From a checkpoint of a small class-conditioned image diffusion model: adamw at rate 0.0025, 10400 steps.
Rows from block 6, named by matrix and row number. Each number is 500 + 25 x the weight over its row's rms, rounded and kept within 0 to 999. All counts start at 0. Numbers have three digits each. After the name is the row's rms in percent of the matrix's.
# ada: adaLN modulation (shift, scale and gate of each sublayer stacked) (model.blocks.6.ada.weight, 768x256), inputs 104-155
ada.115 080:441483494514490491440497500464494475486475496464502532495461469511468471525485472476485483504511508503500505469469528476536526486505494484502468469525464464
ada.116 063:555473504493505477513511475487525448515514525502478494502497508519475511498498508516591448556454492535483535508508527538450537487470506505504508509514530505
ada.117 054:493512443514493505584520519525532533478521529494499524517453520476503522498538518500505534492497532506514525520521515521484544522535486520513525520459467466
ada.118 060:482500508514527490502512509489517489511520529514526481418532495526518496497522499464514494494522473487537510497496554562525533503490482465488500498498562523
ada.119 068:524507489493464529482457493517519554485479521508545558544480507529480508494514505512475527502528553511541493506506570533569489484550486509495500508541476470
ada.120 070:502493475492503484496548509542488455489504511480528501482544505495483504498532506517458461446492484487459515505504451477503464510442484490550492505505473538
ada.121 059:457517518517507505474499498522473468486513505503490526507478501484501498505506506533545499479517507551476493499498478451500498524525510516557489498494495505
ada.122 054:503525500501475477551522519486527536514506540499524500468536506483516509486508503558505492520508534510536509507506479507495515524517499520474531508507483520
ada.123 057:513535523506495520468520517510503446500479530476500506460519509571516510485533505487485443451488532527486505510510545520465487492473458521470502509462474509
ada.124 084:539527519511491509503495510517511505489483513511533525485505544515551544471514541510476529515519505517515491544545508523501515463519519496480536543495503494
ada.125 105:530510542518529535545510548516515508516547477532495493516494516494540516492513515467501536473478464537513483515515521500477510549498516549519522514488503549
ada.126 054:507478493500511490525471478485515547501508478501520468509491504441482503493486499520532519548487517505495492504504472548473503540479504524478517503474473473
ada.127 059:493516485519497474476457502505497520465514504450518485495460498528469496508500499503524475498496530517480520497498466460548532486552521477508488497493531471
ada.128 115:506478539486492485534497470478464519484497521474515482483512480522471477540471477522535444510485493523506529480479483514464468518492494466493475478499514518
ada.129 109:487459517480469525524469483500472505479489510488465478496523468478499470496464467513500494518481492498474471468470491514493481464500514494474471468513545502
ada.130 060:509500537502514491519494503480494478542506502475507493469489486505489485427493487495497466461487532446504531485484491471473493515504521483489476486532485559
ada.131 096:544500482502497509517526527518505479469514511487491511490480511466526508517507510531532469541493501502473544511509508485490498524475488496506521508496485485
ada.132 084:489465490496412508511459474505499518536457532502496499483557490479487493483475489483479491507481482523513508491492504519464483470500504517478489490499495495
ada.133 096:511494503522527479435508489535497588522476506471519522487522503469519502518502504534515502506486469493556491502500503470512490476466483565479498499494460479
ada.134 133:496489480465447467526479485522462486503476495511483511535495471478492473529494469494477518508450489469461480471471505499518493492515506465530468470483506474
ada.135 139:475493446490479456466497473503467498471465526462503503489519477489469477550479478496540490491504515478456506477476534468529478533493480466529466477487498501
ada.136 112:462494455470509486506470478499475511477465480505494465475535476504497477518487472537518540515475470489497498476476486459538497548476460515512477476536474504
ada.137 077:495485518499463543524493527492509504520518568525492475515463512450533511480513511490469548519487477527525554512510490528458494505481470560506511508480468498
ada.138 149:492473527476520471517485468520463515506488509477486495489491458500470459537444459503522474499462489496472487459460529480486493518523506494501461458512495488
ada.139 091:515474474465519455489480449480467512504475498487503460506498474464470473517471470526509487482500492496480506473471529465516492500481495485524460473498477510
ada.140 115:495481500493510506477467487494511517505498492494510505509571491484507492520479490519439525473525477484513459491492492463522516489528511483491486491488463471
ada.141 095:495483472497480502568536509507520485479510522495503503512503490486492492537500490519475542492540510466438557491491492485489497504489476453529497490503505506
ada.142 101:502523517526503489494515523475505459493502524487486522466523493527496492493502497523490500473483483514485551495495491510491471491489507496485484493512528488
ada.143 094:479485490494488464487462516506485530498480523491520502530529487461497486538518492533498517551466464497487529486487504487519513490465489456496486483496503482
ada.144 090:503481538523527534496449522478522445497486514492481484504516508512509507491497514523514488537470495519486441506509520523482488496487513530491503506513507494
ada.145 176:475483482460485465482483478496465471472467518478475494488504467505477467558471469483506494497478516471466470468467519479505488496485498480512460468484541494
ada.146 082:520539485525497517494480539477516450491495550490480511511519510504492508516504515516489510525507527504514526510507511476510480453484550516482493508526507517
ada.147 086:564485477485495468474453494479519496497507519487537515469515508506511508543477512476447520506491486532504507508508474495542527512504511458545497508502538543
ada.148 106:489563492507515498473499501504511509516492476501535518477504519445518518505500519543478454512510507508560514519518486493542478544471479490491519518532497499
ada.149 110:504455505540475513510491497482506501473510530496492493538523487445490484488476498518462516475517525510471509486486493497436512484463475459507484486517520508
ada.150 088:529451506448499456486456474500472519484466503481491459457521479529467478534470481522513472559460475518443479480478519452515477527512506507500468480489501505
ada.151 100:534485512500480453550510475503489501527495535504478496497542476514486477524501474531521505467456486466491470476476511486556534470519508488501476477523465508
ada.152 104:523495501502491500480475488459474542514516495475500489491481480513462479502479478549509484516445420464495503479479506496520468531491496548537477479519454517
ada.153 084:524517559536521522519514535517521485481555513513466498495492502489521502478504506480441514509527498510503513502501468472482487506462485532520503503521476480
ada.154 105:497476532490484504504540480459482482491453512465454497547505477519487476533468475527540500471468494467462456475475471508502458466539515464498482474519556516
ada.155 074:481483495504477483452491466469484532485481523446498489446523470515492467463475467477507469503497521497490511468467511471493491512487459493480464469474502467
ada.156 106:463519457497458507520478494441482475468520555500476524530486490487497490530476490485488503519517516491486459490489504490499478449448528481453479490467543482
ada.157 086:522474497488501479540454477490495434469497514507503514507454484524505484538496481522497503510471556482453493481482488503517501507531459452556480481529529517
ada.158 173:469502508467480464476462471487471492470480497471489492464503460505451460532475460484513487509475484495474486460460506490493478480514471472475462459523523482
ada.159 081:515503503500519461474506507489474454465499495430528500500537499514508497528484494534577532546542473502501524499497514508497485566493479491506496497460502487
ada.160 083:466470473475497489509497489518476480484486501461505463496490503524459503511480499532495503518503471543510524504502467508492505508502492455568497503509470546
ada.161 092:457540514494485476519500485507468493484459476462512525491556481527493479528495479504498484502508520485516490481480467507489506483509495469483472480507467501
ada.162 130:497526494517497505512499503521538473491515493549501509529494535465528533469511531525534523500514455518513512533533509540492507473452500499475532533518535516
ada.163 089:457479512491455491470485471471479482471489526474467496523499491508511491521495487468535492480498514470446497491491512502513474505520562464507481489496542544
ada.164 122:484472538473496488509509466495474527489494524483509496512534470494471470543466474490491465504495515498517451471470493471519476502539519479476472470500533493
ada.165 086:527496500515513524530488520511496489471522519489479517507519489506513486478489493542469513473486478507499533487486506522462483482453483504480496487520509487
ada.166 090:491489527531493494525531487467506497505477497528474525469497528448507526470520526525508538498510489507506509528531512532471536482545483554479528526487504488
ada.167 130:477498534471519483475463460517483496504491496496461515503470467524471467536460466484514472521487491512481480467467497511490485507509510516511471466471487478
ada.168 121:445476498458449489525499470499481496498484501499474453506510467486499471527480466510528516473499493475469499470470489484513484467518464533508469468479509520
ada.169 077:528468488462459438482493484515514480503484529520525489468518479499502481538477481514502535521460453530524515481480496473458506469511466505491484481512534457
ada.170 136:493491479491500474483484491506475507450471487499485518502531461521481462557478461488491493536534532460478477463461465443533483486499486501518461463511537469
ada.171 101:494515495530488503491547542486523496511493535508462470484507509459516509526536509505520503470498525506518545510509524529496513514508496520542517508483489460
ada.172 163:493510485481503498485472482498484513482484509464495485468504476536453476514471476480510459523492452503481501477475528477529480522518486500507474477484437492
ada.173 102:519523504499534523535486524509539518515510514544508482582477521515486522489495525563555525530489481511512500521523448527477510507515540548516524521500487479
ada.174 093:508531487498495494529491533479535473480529510526525530546496528507513530516518530531506522448532482471477480530529429493518501458521518499517526528547500546
ada.175 094:526532528534485473485521536500527482479514506536518507480483536489530535476524536540524513506520500523497499537535463540523565506454521521475536537506531550
ada.176 110:495502475505552521488514476480480550477477512491563499472498487557512487530469483519425496489500506528470498485486497519554516508491528494483483486483441533
ada.177 078:498509518463519495506479464505495525503546497507489521535484483525491484544486483524502511479493521482513451485484485501496488505488490512529472485485492468
ada.178 097:429475481491490486501509500468469472477500496456480467508487484464472485520501486522494518476490459474476506484484529553517489587499515508515486482506476579
ada.179 071:504475502510544457503527486462494502502508508438499453493496489490471488564492489461464472501529492495477504489487492462498498549500452492538485489479467511
ada.180 135:506487527507484547511486488524526495559498446576459503555484512459524514474520514513472550482505502498508506514514483509457509455495509512448512514502466500
ada.181 122:481531503475487476520465451503476554499483495491509478476499480496478478547479477522511490490468498507483503479479492511550510510534476465527467480471489521
ada.182 074:494498454490479475505482484504476486501483492473515519529540487542507491511509488493519460486516561476502532489491507486519475516421505509506488490496495510
ada.183 108:545519498466500486505500483508490508473506460490487479462493478510473481532492486482514469537466454500489482482482425491430492521533472493561481481506467525
ada.184 104:496471474495457470511463489516471523484482526487482502515506471509517469536478469495455512499456507439482496468469487482509491470536512502529480468517518494
ada.185 074:537504502510468534495506509469499453456523514483462579516548518536490515503491512526526474514497522508486511517519506541458473495501514506488521515504576490
ada.186 092:540486480500505534524480477531501502501469460489481529507482486487508486532468480488457500507542495472493529488487510452484487493515478501516485489498527499
ada.187 097:480524535523559515488511514469520490484501563478535547468512507552506506496496506519491483487494504526532495507507483503509490563490512535507508507489536454
ada.188 114:481501439486504497480492490494493505466490518485495470430449477490481476549484477481474454505446505524482521477476512484517506539518469539513482476482475525
ada.189 082:497501516516477546517468520529489487497498551495490490499487499482494496480504503507487543467466503495486510497497535517456502512468505491495508498499536467
ada.190 124:478506457486455459488459476529471496470503488510480518482520465512510466554477468493523459525495477451482510466465532477538513517521492467506471465504518460
ada.191 087:470519477495473487494471488506486458487505531500514503494511477494508480512475479518521503511520468466482484478479493474526515457491463481509475479517468487
ada.192 056:507477480497447500478470514527509493545525531524514443471483498444532496490514497540461558467509526448499486498497548460457522451523495512552490499525495539
ada.193 121:511493487488540474445501475485474487473480545418490489489491476521448474531479474480501432487474519486499506475474486484530501519491512498496476474523505493
ada.194 099:441455482500482478469512468437482517505498505488510463523461484486476482528472480459487510479478519481484493484484534502509515489565504483512476483508522521
ada.195 070:493536465505503493496490481482508495494502510498555555455538546515522546503516545485521519489520493514517511550548503481505526523478514490481526549511520482
ada.196 079:498494481519462519473488492545499465485493486500478495504495500500504501512476496507473487496526481503475477501501467461525497485533494540463485501484428520
ada.197 098:535485505478465482481471500543493460512481520490489532531510492488521492560486493499521517463508515476507476493491479454506500472515523487514488494522526525
ada.198 095:507491469485468497508491466497479499478500524509498485475498476473502476525491483486510526519495496429532506477475476492499513497484470493501472476462452491
ada.199 133:495478462479489480493464482481467527491509498434491468488507467538469467507471469506506469512498538463474516466467506502473482528525463463504471466484455500
ada.200 099:502490499476526505499503474481487465489482511470520505463507480498486481517500478501482562480489494492485476481480435509535497489510477485492479481486485521
ada.201 047:517490462479484477522516505520513494558522531525490520494467495484498494397500501491507486474511581451490559496493493468499496527519483443477480498500512518
ada.202 135:484513495482511478464482496500476498483507528430526482457499477511479477512486474499523443526523505467465527475477541463482465539495483495526478476502489505
ada.203 054:474466521496487474483485485494485452500498532474509486484535470479488470457468468490491514494484495468514503471469523455435481506465481495449460471514502523
ada.204 166:493451501481483481461495467472447495462461496464483482474531461489473462528460462477522499508468514483459456461461482453494468486487506449515458461490500462
ada.205 113:484512517520469520433514495492479507473483487469490510496497471544478471533490468501519472493481499502438481470471557511528508481483527474470469471473481484
ada.206 092:478460517523463511519504499506501459509507514529449500512484480454496479488504484493457531466507485474493524480480489490457464474498463498491481481511489524
ada.207 105:490486560459510513487474465532494487521479474515447500494508482464489480516485482466553464480485506477441485480481497482470486525504499486502473482477483495
ada.208 135:491473459451463501523460468505471495461475550469539492491511478513484478528475477490510504517482483469468484479479486455511453509516516459541476479505521471
ada.209 153:482491479458479472492486473497474502454477500467485491480507465517474466533467465496522479546492456480455482465465477483501473531490467490500457465500506490
ada.210 103:544521510499489508503504520489526511521489527483531515513511528537500529500521530508515478506520501515498507530530468519502497461506499528457523530529502486
ada.211 082:499547488532460568527526508512523473518503524502506501554538514481541508498504519506527535514527504516477524510512478497476468496499495504501513508493523454
ada.212 091:449476462457479462467512463473459492470481483505519533480512480493506477491484476508484499458460452443488500478479478508470533490535494474482474476527513536
ada.213 061:526476528510506495513501525493520466537550529479525492512502506468518507430498510491488517524526501488523518508507518500424539502490490510504504509544457527
ada.214 113:486480568465496490493473488462474501468502481474453477495536480547466481525487476482540477544443512507469446481479512523491510495489512500531488480509547490
ada.215 102:499517516527495523475498527496517531506532525477478535500514506551494502490489511503472445520550488515513509503503526549466527480505476515474501503566511490
ada.216 109:494514507522505507497525539470494465473524520439492504455472490494480490503504490513499468530504481492488525490490497471509486549428457480518490489490463486
ada.217 115:452480460485470481464486482467454491506483499475524508502508469520476468524490464473471474485469473472472501469468485507514497489534514481503471468502483523
ada.218 117:510530479499514501444514540458503499457500483468497473498535525560505526461501526477518472499535506539480491526527486512551534516447538501483530527503553506
ada.219 134:536515502498541494445481484488473521476476515461491504430519479564505479508469479459503491484526491511510489478478498459506485544498524506538469478463499528
ada.220 088:508519480498511499563532494521490479502490513457504475464514514535485513487507504540521484468464476505489486511513481550523484503478478464518498509494483507
ada.221 103:522517511499509498505498504472520545537531462548532474525496529500520529481523529501508519490502500499514502531528490511534518472489553493522525530497484552
ada.222 149:475500482470525492489456465483483519494468513456532485469531469515486469511456466524503524492517442509510491469469522485568501498506494532513469470465457491
ada.223 109:502506488499540514482519502534515471509535506471508535503504517491511516480505523491504480519537530479518521518518510495501478502505483514476506519536519501
ada.224 131:449508489474486485497433480494467497485479497492530496495531473499482475493479474553512499527488516490506450474474513493542439490480515495504465474494495506
ada.225 115:503471469477503492503449465491476478531472506503470497506494464487488465511482466493455492486494503464463515465463504461504456497522495492512463465487470539
ada.226 096:516473515478492483501484451527459491452467485500458521494517478510469478532495475498545470548448459517445504476480471481473501508516477477501470475517508468
ada.227 100:487499448537479522475503497497501486475490505531490541477523486491547490565495489471421531467517509500512500488488472489497486478519475528467491488496530446
ada.228 111:505536483475507452491490462491476503511504491471484460480519475493487476532478472498508478535457477504514477476475503488559480554490499498513472476490483515
ada.229 081:545514494494510501486536482489517539494502568495499508475505537492550537494532538501508455505530527499511523539538479556512506467502512494470524541464471445
ada.230 065:504498519512543510480493493473507522472497512497492507493488525509544526497462522482526546579476467550497461524527505510509514515503515515514522525481567511
ada.231 085:500497471541450519512551525560513474500520510538445527504515509452520507487518510486535488456541478481508487507507512534425529473438505496487510507503501487
ada.232 088:531481498475550471482445480509519504543495503509463534509512507509494504521466507526505503529506487440497465508509530464526486477506541463516502508506462493
ada.233 087:466523443538485469495528518540501461461448520475491508490505487545495487504492487478516476505488455471526479486486483448503500469474475500508486485509504459
ada.234 134:520529499521448480478505509493501481454473521499466510495531495506490496520539493487468510508517533460480473495494483497527490492471477457483491495499531475
ada.235 087:489475503509527485496497469524507520510493489486502525543509484518502485533517480465486548508517499469484467484486458455499451487565479417524488484495540472
ada.236 121:500480524467498482499492488494463539496495498485476491500511467505471470524486467492516473475478486475462487468470471486493490539515522475514473468483469501
ada.237 143:495498454499516493506479514451481472464477535461499499493505481532476480535486480465476506489484495490498517480480523479535462562504497477548475480458521504
ada.238 085:491472473508496478522491482500499516493509454485447467473507484491466485548481488524503543498472482507471541486485502486470535554466474466544488485486484531
ada.239 050:553520534469513497531476514515494427468487499477506537472500496458491496519488485449503465544517507504441500497495467477476500548449464511492490497473500530
ada.240 081:470430464492453498489471484483495468524454502488504479530504477515475480496487478526489513520487445502478502480480529486493458488469443478531487479481516501
ada.241 157:475469501445482467519464484512461499448481514488471516469510459493462461536456458492497501513457485492460491459459487461468485511487481457519461459496536463
ada.242 121:495488505479466455478480464492461518451473465481485470450523474543489475531486472475465492535486487488475453474475465473514493477516495468471473474517491485
ada.243 122:491486497482462457498504488458476480498485475493473497476524460485473460553473460480504492479493507454473477460461494509537487486529478489504460460480498509
ada.244 096:487507517511460533502509502521512507493494499476462521540546499532501499480502506501556509531502473525516493499500547499453479457485492510465505501556560488
ada.245 089:492479529509486525522478511485516473489494497541505498493519505442519506501516505518476530466478488474509482505505501483462498475530541519519497506544531513
ada.246 095:548512514532533540503554508493521496482505483473516532462483520519516518496511524502514442499484517517491534518520532523513499516491526509561513517502503467
ada.247 093:530501511507490496506492515510525465483528512511494570508506507490522510548511508491512495473522512496502485510508457497527512496509477514502502509478480504
ada.248 111:522469528502466554535486516528525509480519521502483485490527511508509511458487506509488526582530447521484523509510471498431514504452453524482514510478465497
ada.249 104:475523469449496477497495503498479469483479480492456498514507487560470488531488490486525473502479483511494497490490457502569494519471511499505487489480524507
ada.250 073:530520511540495521542523522516514442520512530517471545509499498496487496492532505496523524497527512528516519496496470516462525527500549500514499496514508499
ada.251 127:454494453462487456505469480460454486474481534448505498464525471503476469532479470502494485481480512457471489470469491483542513514486509496526465470471464501
ada.252 083:488492469502467496494464464499474456494446496491506500504542499510492497496477495490501487525495479491479458499500485468511497454492529461437495496485561503
ada.253 136:474484478483471487505478481495472523477490498457506506451505457504472455544485457491511482515478474480470490456455527489507491523497470490525457454497527490
ada.254 086:502477453471489498511512488558479491512484523488476483512516493548537494522500494448504496516473506502496489494494541472547481526457491503479490495462497507
ada.255 084:520473502549525492540502524435515526515477552485512498495492510538493508492491503560498508536501454561531481510508493528510522506499541454471518506488511523
ada.256 123:474479457489538480512478464477477549482479507476559479473495491519494492539483490483489486493497473499483516493491497498548489524503511465520486492467493501
ada.257 082:483513514508481512502480515506517430520510465519523520498494523485514522466513520463511489503518526475498493521524467514514483495480482504486522521558469502
ada.258 076:511489553490463516502499470553503525511498478514496535493465492495520494478516498462500536516494536475498537496496509482439502524482446523526481498483485516
ada.259 073:494513545503506490484551476519502479494482526470541476493492488496471489528515491411499518476582528490479512489487502475544493501505485512505491490507518467
ada.260 053:480506457522496516515481472471492507502482452531519557544536470507507472472480473499452523449509510487515502471470466505505518485503463498483464471544505509
ada.261 083:534486506498433492468468476509481500504491521490494504490539480526496481522466484482538523504500455545503477482481488496487452453471536474461476481511542509
ada.262 084:482485526454450479512465459531489532447479507531507476490533485471519483532501486516477510510530480476484452484484520494511483488494515466473490485505488485
ada.263 087:512518491509496515544500519522522469498484507549445480501496533494514535458527535469521509465509472540494526534534499470462488505540519519497531536493509501
ada.264 081:536514505513474519492500550468511518500529519524498479547479532481507532448515534490546458502502535502487496532533499498440493509490496492463523532532506506
ada.265 063:531526503474512457461534478487509485526493563498489518525538495525542496498501492481518552472481496486523505497497550540508508482475540500534490497538541448
ada.266 110:457494478480459466498487473498472486485471509496476503505554461510480461535484464509504496498496525471471485462462502450491480466511493467461456461499543480
ada.267 081:502473522549482510484510508495489482493475506503443520513524494510505493451503495491523444490523525489514486494495476521495462477475452540525479495498491455
ada.268 088:512526483511497508475515529503534462475513449521460491494505512496529515470533515488499532507546479497488510512512459508539505466515503524472533514469487493
ada.269 114:504464457484473496452484504494485463478527520488517506503483492515508491526482489455454518474503476427458487491492487438509492531477512475498490490424490544
ada.270 062:509489494476501545486513489487502540516521455526519473502530499501506501479521497499533513462490490513500497498501496471439550510538515500518514501549499498
ada.271 086:481464493476475493522477478500477485506461496464492500510496480505499480558472486517504503496488497511498473483482452508512502489501527473481467483501535514
ada.272 038:454480532520487516497509490564491537535492562524494464468532497543487492523526504515490493505489504506539452493492540535509461525507538508461495494490446476
ada.273 092:500489494503506521539489527502519481508518505554513471521493527480530527456517523547539561497527525488506529528528512532485527468532483535562534529535515530
ada.274 052:528470518504481480513474514499509499493500516524529499509471510453485508470519501513484521514510503483507508506505541482503488517535458548526511506506469528
ada.275 081:508484526482477482483496455511483516464465503489491488465535466513499466515485464451501459543503463487512488467466537468500503495458469443442464467518563459
ada.276 088:518535564512519540510465545486508518486555490462536514494504504531479505477516507454485478443519512515509487504504530543426506528501505505522503505509518502
ada.277 044:506506483462509495494459488508505536504501549465453465474483494527518487541483503503479534525505518491520467490493513509509482524520532479498499491470486503
ada.278 078:501535511481508541536515516490492474503520516527516519563503488490536491529494488530528544517458499528490464489490494512472515492487521530550488487522560518
ada.279 094:524487533494527534472492523475517539526511494512507470524507524530520526475515525485493483487520552503527473522526505497459549477539506540480524526511484522
ada.280 081:528472490528467526480471519492507513498487508490509482529501535489503537473525530525526538502492485519511513536535491502506510453505485512512540535483532481
ada.281 056:523523500523499495463489525489494493544543520459538507508487507518519504543525513506504483542513466515487550508508513464492474516542543514491502508521485519
ada.282 088:485510491471494484500490470506476480471507474480468488494468466455473467531484465474496462521499486481478512467465503478509513515479493486486460466523461474
ada.283 062:455508468513477498531515506512514534532479459495521490479502499533511501502490506499480528540468549480502519499500484495518521452529491454530501497493531495
ada.284 110:515478498491517487546463505495504531511508456503520467474471511441526512476512509558518522506495475507507493511511517506477507541463525537570507512455449531
ada.285 105:546519502502467562521452512539522505496521485522529492519506529453548529473546531494453520464517557519527523527528514542477498503487529534513518528473457513
ada.286 094:494495501521482494531522498520505511512526511493485515521461536489509536453522533498464506509515498501538540535536529519504492521499527521524532534492451504
ada.287 081:487496485521486496489497485503458500487502503477487515498521470491492469530526469502482500486481517466478513470469498500470497516507492479496470470488479525
ada.288 074:472539519541512491536535528500544524527485493502478526499526508492516509478521517436453521438530481473515509509508475509512476508480521507480521510478485513
ada.289 103:474486488470479465500538463541469543534499490473498495485445477502485477522475473473475492407511519492484493477477503514496527515517501538528482477475463482
ada.290 062:550517489458538479479534485522509475448502563493560507485475507474537509487458506543479504505477466499475477506506487518463444482474499462474509506467535479
ada.291 077:460495488534497506504466549488510497518484533495559531488497529517509530474523525489466528445540526487503519528528463500488513493542501521483527528455451501
ada.292 118:491504505502487505489494500521480505468513543444478513472489470519487471536497470469513478515509544488448505471471485456526483497524508493544469470486544467
ada.293 035:531484492440487484499485455494496529474501507542536488520559500556489500530477543523516513552502479551457497502503442482464503453516491482506478505444503471
ada.294 072:450481483521480518492489513502495485479454479510512494560529463495510467532511464481490540487531487476494473464464485459512492500520478475508484464508526554
ada.295 086:463486471496434502476505451519481494485466518513502515545514475511534474527500473484478531503529537479477502474473468479488485457539454476482473474466504515
ada.296 085:467456469493502465500448483472468483459491566452492530456510470524486470527488470498496492516483493459451479470468518481525481504519498467509465469469524490
ada.297 088:491481458481514514485523485510498520518496550454521553506509471519506470548468476540470463530488497467474543472470480500489498529461459452517472472533527527
ada.298 154:488471462487468454481475467486449483457487528465479498486503463509470462529440462496520465527476460490462479461462497486507494490492481467503463461506513488
ada.299 091:493486503561500502483552538487485465473518517500499529511510514530531517481542514523490505456538564483535534515515509506586547473514508557515519515488491527
ada.300 094:499543503521498500530535537526513507510514478536516494488491535497526535461523539488518515504506505480531529536536475536490517486463504508448542535515492482
ada.301 073:482524506508503478457509501482492512519514526480501524475489502524499501479500496479565469509508516478476514502501502516548535540478523498497503501473486492
ada.302 065:513527506551510509521518519484528522500494485523498505466487533503517533532506528521513499520506491534514528531533497523509515478480521526509550532475499516
ada.303 052:494477498510495544586516481504499520453504467522464539542535498548526499496496501513496526527546512502495446500502519516529468526494447519483490500495490451
ada.304 100:478483473501557532498503495511529556523492445523511473502497502454505505470507503534498504471494511533515491500502495523480556513522508538509526502515517498
ada.305 071:533524539479507527542476530513527477514517472531488467480467523484495525485514519539487514497485518526521494521525479540484484519467509501506543520533473569
ada.306 096:545474508492506477451478456487477527540480514499468508501493478485475477537487477484514474491465487444478475479478447485498537514487495523524471478520505484
ada.307 082:522507522494499527462484541501497498490495500487498484510553516528489518462492518476497482518504585505500454516516541525547480486488521513462513515504546484
ada.308 048:478467522494527501439506480500491544505503498491501461459529512531477509547478501497504475509490428500467470506509585522510541480525487494534520509480495470
ada.309 085:554507474515530514544452496506526476514493496510513529549450527483535524475483527499465511472484494496505531524526468492458522522443527497482516526511494496
ada.310 105:519509465488481510510495498473492523489488531493517520472484500522546497479507495501504492517442515508513532498497497473491500536518503502511488499513550459
ada.311 092:510505477511511519450546512465528475513476500520512485565466529514540528485504531476445496525526481534511506530531523496564493461509499497497524532499505514
ada.312 104:563523526526483555505504540510538497490517463540501521508507524497517525461548526494490515522485513518523507525526512499456489477487501534490527526526541525
ada.313 100:481480538495496484486480492472486471487457491494477477518488476508476475521473472495480475521498473503518500474473465527509509510509465490450485474497501526
ada.314 092:508486498467489468510487479489472541490505510461477475453504461473482462517501461478492493503495509480485515460460516496495519497488475488494465459506485508
ada.315 062:466469496549415485508484486518482465519491513517486515518531493507523495508512505473478525499500535504469470495493490489459469480478529517458487494506547485
ada.316 098:488505569455480482536478474503472463516497490516493466490480475485516477533487479535474536503512533483466454478478518504476478469505452463475472475480474500
ada.317 032:511529498523529512480507478498515498500508449504577517535492516492519513478484496502461518483504514487489475514516493457493549509487508515493518512531456542
ada.318 100:522512508541500535535516534482535488534497515520510494520477537484495538467523536522488509500488507539527562538538484507493495488489521550524539538510513471
ada.319 083:496521498462430480509481497505477490508503562500473502522495471508492469531498469461520516540508547478473528470470469567481473476507486498474471470498529505
ada.320 059:499522500474510510473431501497501478489482520489495476479518503454495501509485504505440525519533459543457465501501519457494522519514475494463515502457441520
ada.321 096:504555508522490537499521502516522497530514468519483481546531524473504525464524530507536490487550493474521531527527474543465509492494483527473534527532444496
ada.322 111:508494521508469494499477501503523495517531494514502480491476489476518490518505494483526502569470532487459503490489541505469490486547482507472493490467493502
ada.323 075:495472560512462489526516470443502449530500446490488456557552501527478502500488505523476526506499464419501490501499502523500491480527518495518507499501534527
ada.324 101:540480486494503503543499487505498506491492505464504528488513475473487475523493479514510461516434461528470528477476501471464453551504507471527482477483512459
ada.325 111:542517506493522495513471503441482514499510504460491476426462497518434497529483500483486480482476471502450495497496523528514479565509520534520493498489513471
ada.326 087:448528512504530502498499509493512514524490531511499472525493507455496508459508497521508499514491507517547518507507529529518543513491495559515499506511450490
ada.327 084:487512520489483509539521502515529464507526515555434524527487502478516504469500500473503551484471508493499547501503469494477503487460486560459514501519527485
ada.328 092:451463480499503488454524482490493515486453517521489503525485486470496485536490486494493534498505490480490480486487438473456489477507466502547466484479504535
ada.329 060:464493482486508456557496508476501501497519464509532462539514499481560501506495499559507486540493464492489506500498506532461521495506473498481505497498507531
ada.330 084:523501513521485509478479518519518500483496498510554484519491534521495533478528532505493485430539504553508492533532481522483519463504547482473534533518477544
ada.331 057:494515518471490493543513496482515475471516484556466533537470498493549494517501500513416528519486465539428482497495515489478516510535457487436514498491449493
ada.332 091:493526479516464516512515532495533491517520504536495498540478532488520533456550534493486496503532533495519523532533534495497524502487494512495533531504482509
ada.333 094:438513535519493490504523509494520471499517537571440488530471517468519515472502521492524522515514524501471519513517501516462479477492470518451519517515514523
ada.334 048:497470525482511499481497457547487527522476494457477479510457507518480502529494512497505517481487474534489472505505519496503446461503502483489506506445527503
ada.335 087:482487486492507515468515485535475477503498496510490531490475463501491465531479462516486474493472513493528519463463487480430489555528484493535473464516503463
ada.336 083:495497492495483471471473463510480502511476493499446498521489470501477468529502467527486476539473509484475471469468499514518507480448498523482457469494516486
ada.337 110:503531483508524537485514534508533511519535495522505507515487532507534533468541529486488523482519511523523510531532500542521528468510502502479552531505536467
ada.338 066:498522488512518504512525496470486481525464508517538512529533500518509499505497503515460534450497480501532500500501530497505489501503456471506497502553460491
ada.339 040:517527535508511529470545512501510444491461499490545442538497500547523505481501475485484481497497519503512463500501472515455544510552508503537512495511470461
ada.340 079:468546488494541512483472506435478516515455499476498468469505486530478488524489486522524523473501510520546445488487485513547470526491463488491496493435499527
ada.341 059:473517485493541477522518493483513452502507480514483504495513497524499497511482500515511539456516474500488474499497470464478536512507515455459506497488482529
ada.342 081:496484482521492475479521528501516525512539555502493491483475525516480524481516522494473503464537518487523507523524481459484499565512498501484527522502481510
ada.343 057:518514480497551500514484515529494480490486491485498517495466497449461498493504492446465465527519490528507467498498496498544496518511501498475483500487488502
ada.344 053:529516487515485471467509510489525529496562515528554497490477509528503506475509506517477476470527486451435494507509530527527503480494509501508494505500436548
ada.345 077:514523546502528501546510497513530492498517516513498490523472536547499532471514535514495480486484538519526473537537481533476490490508535489514527535515479533
ada.346 088:532493549500469532479481502527499486495503487529441483537515514466537510524504512499533516489517508517506516512512420534461505420520517524459525511538467526
ada.347 109:528515500523507525475512540513544502523523500497535499490485539491518537446508541517478499528516472537533512538538517538478525505498517512488541539499523515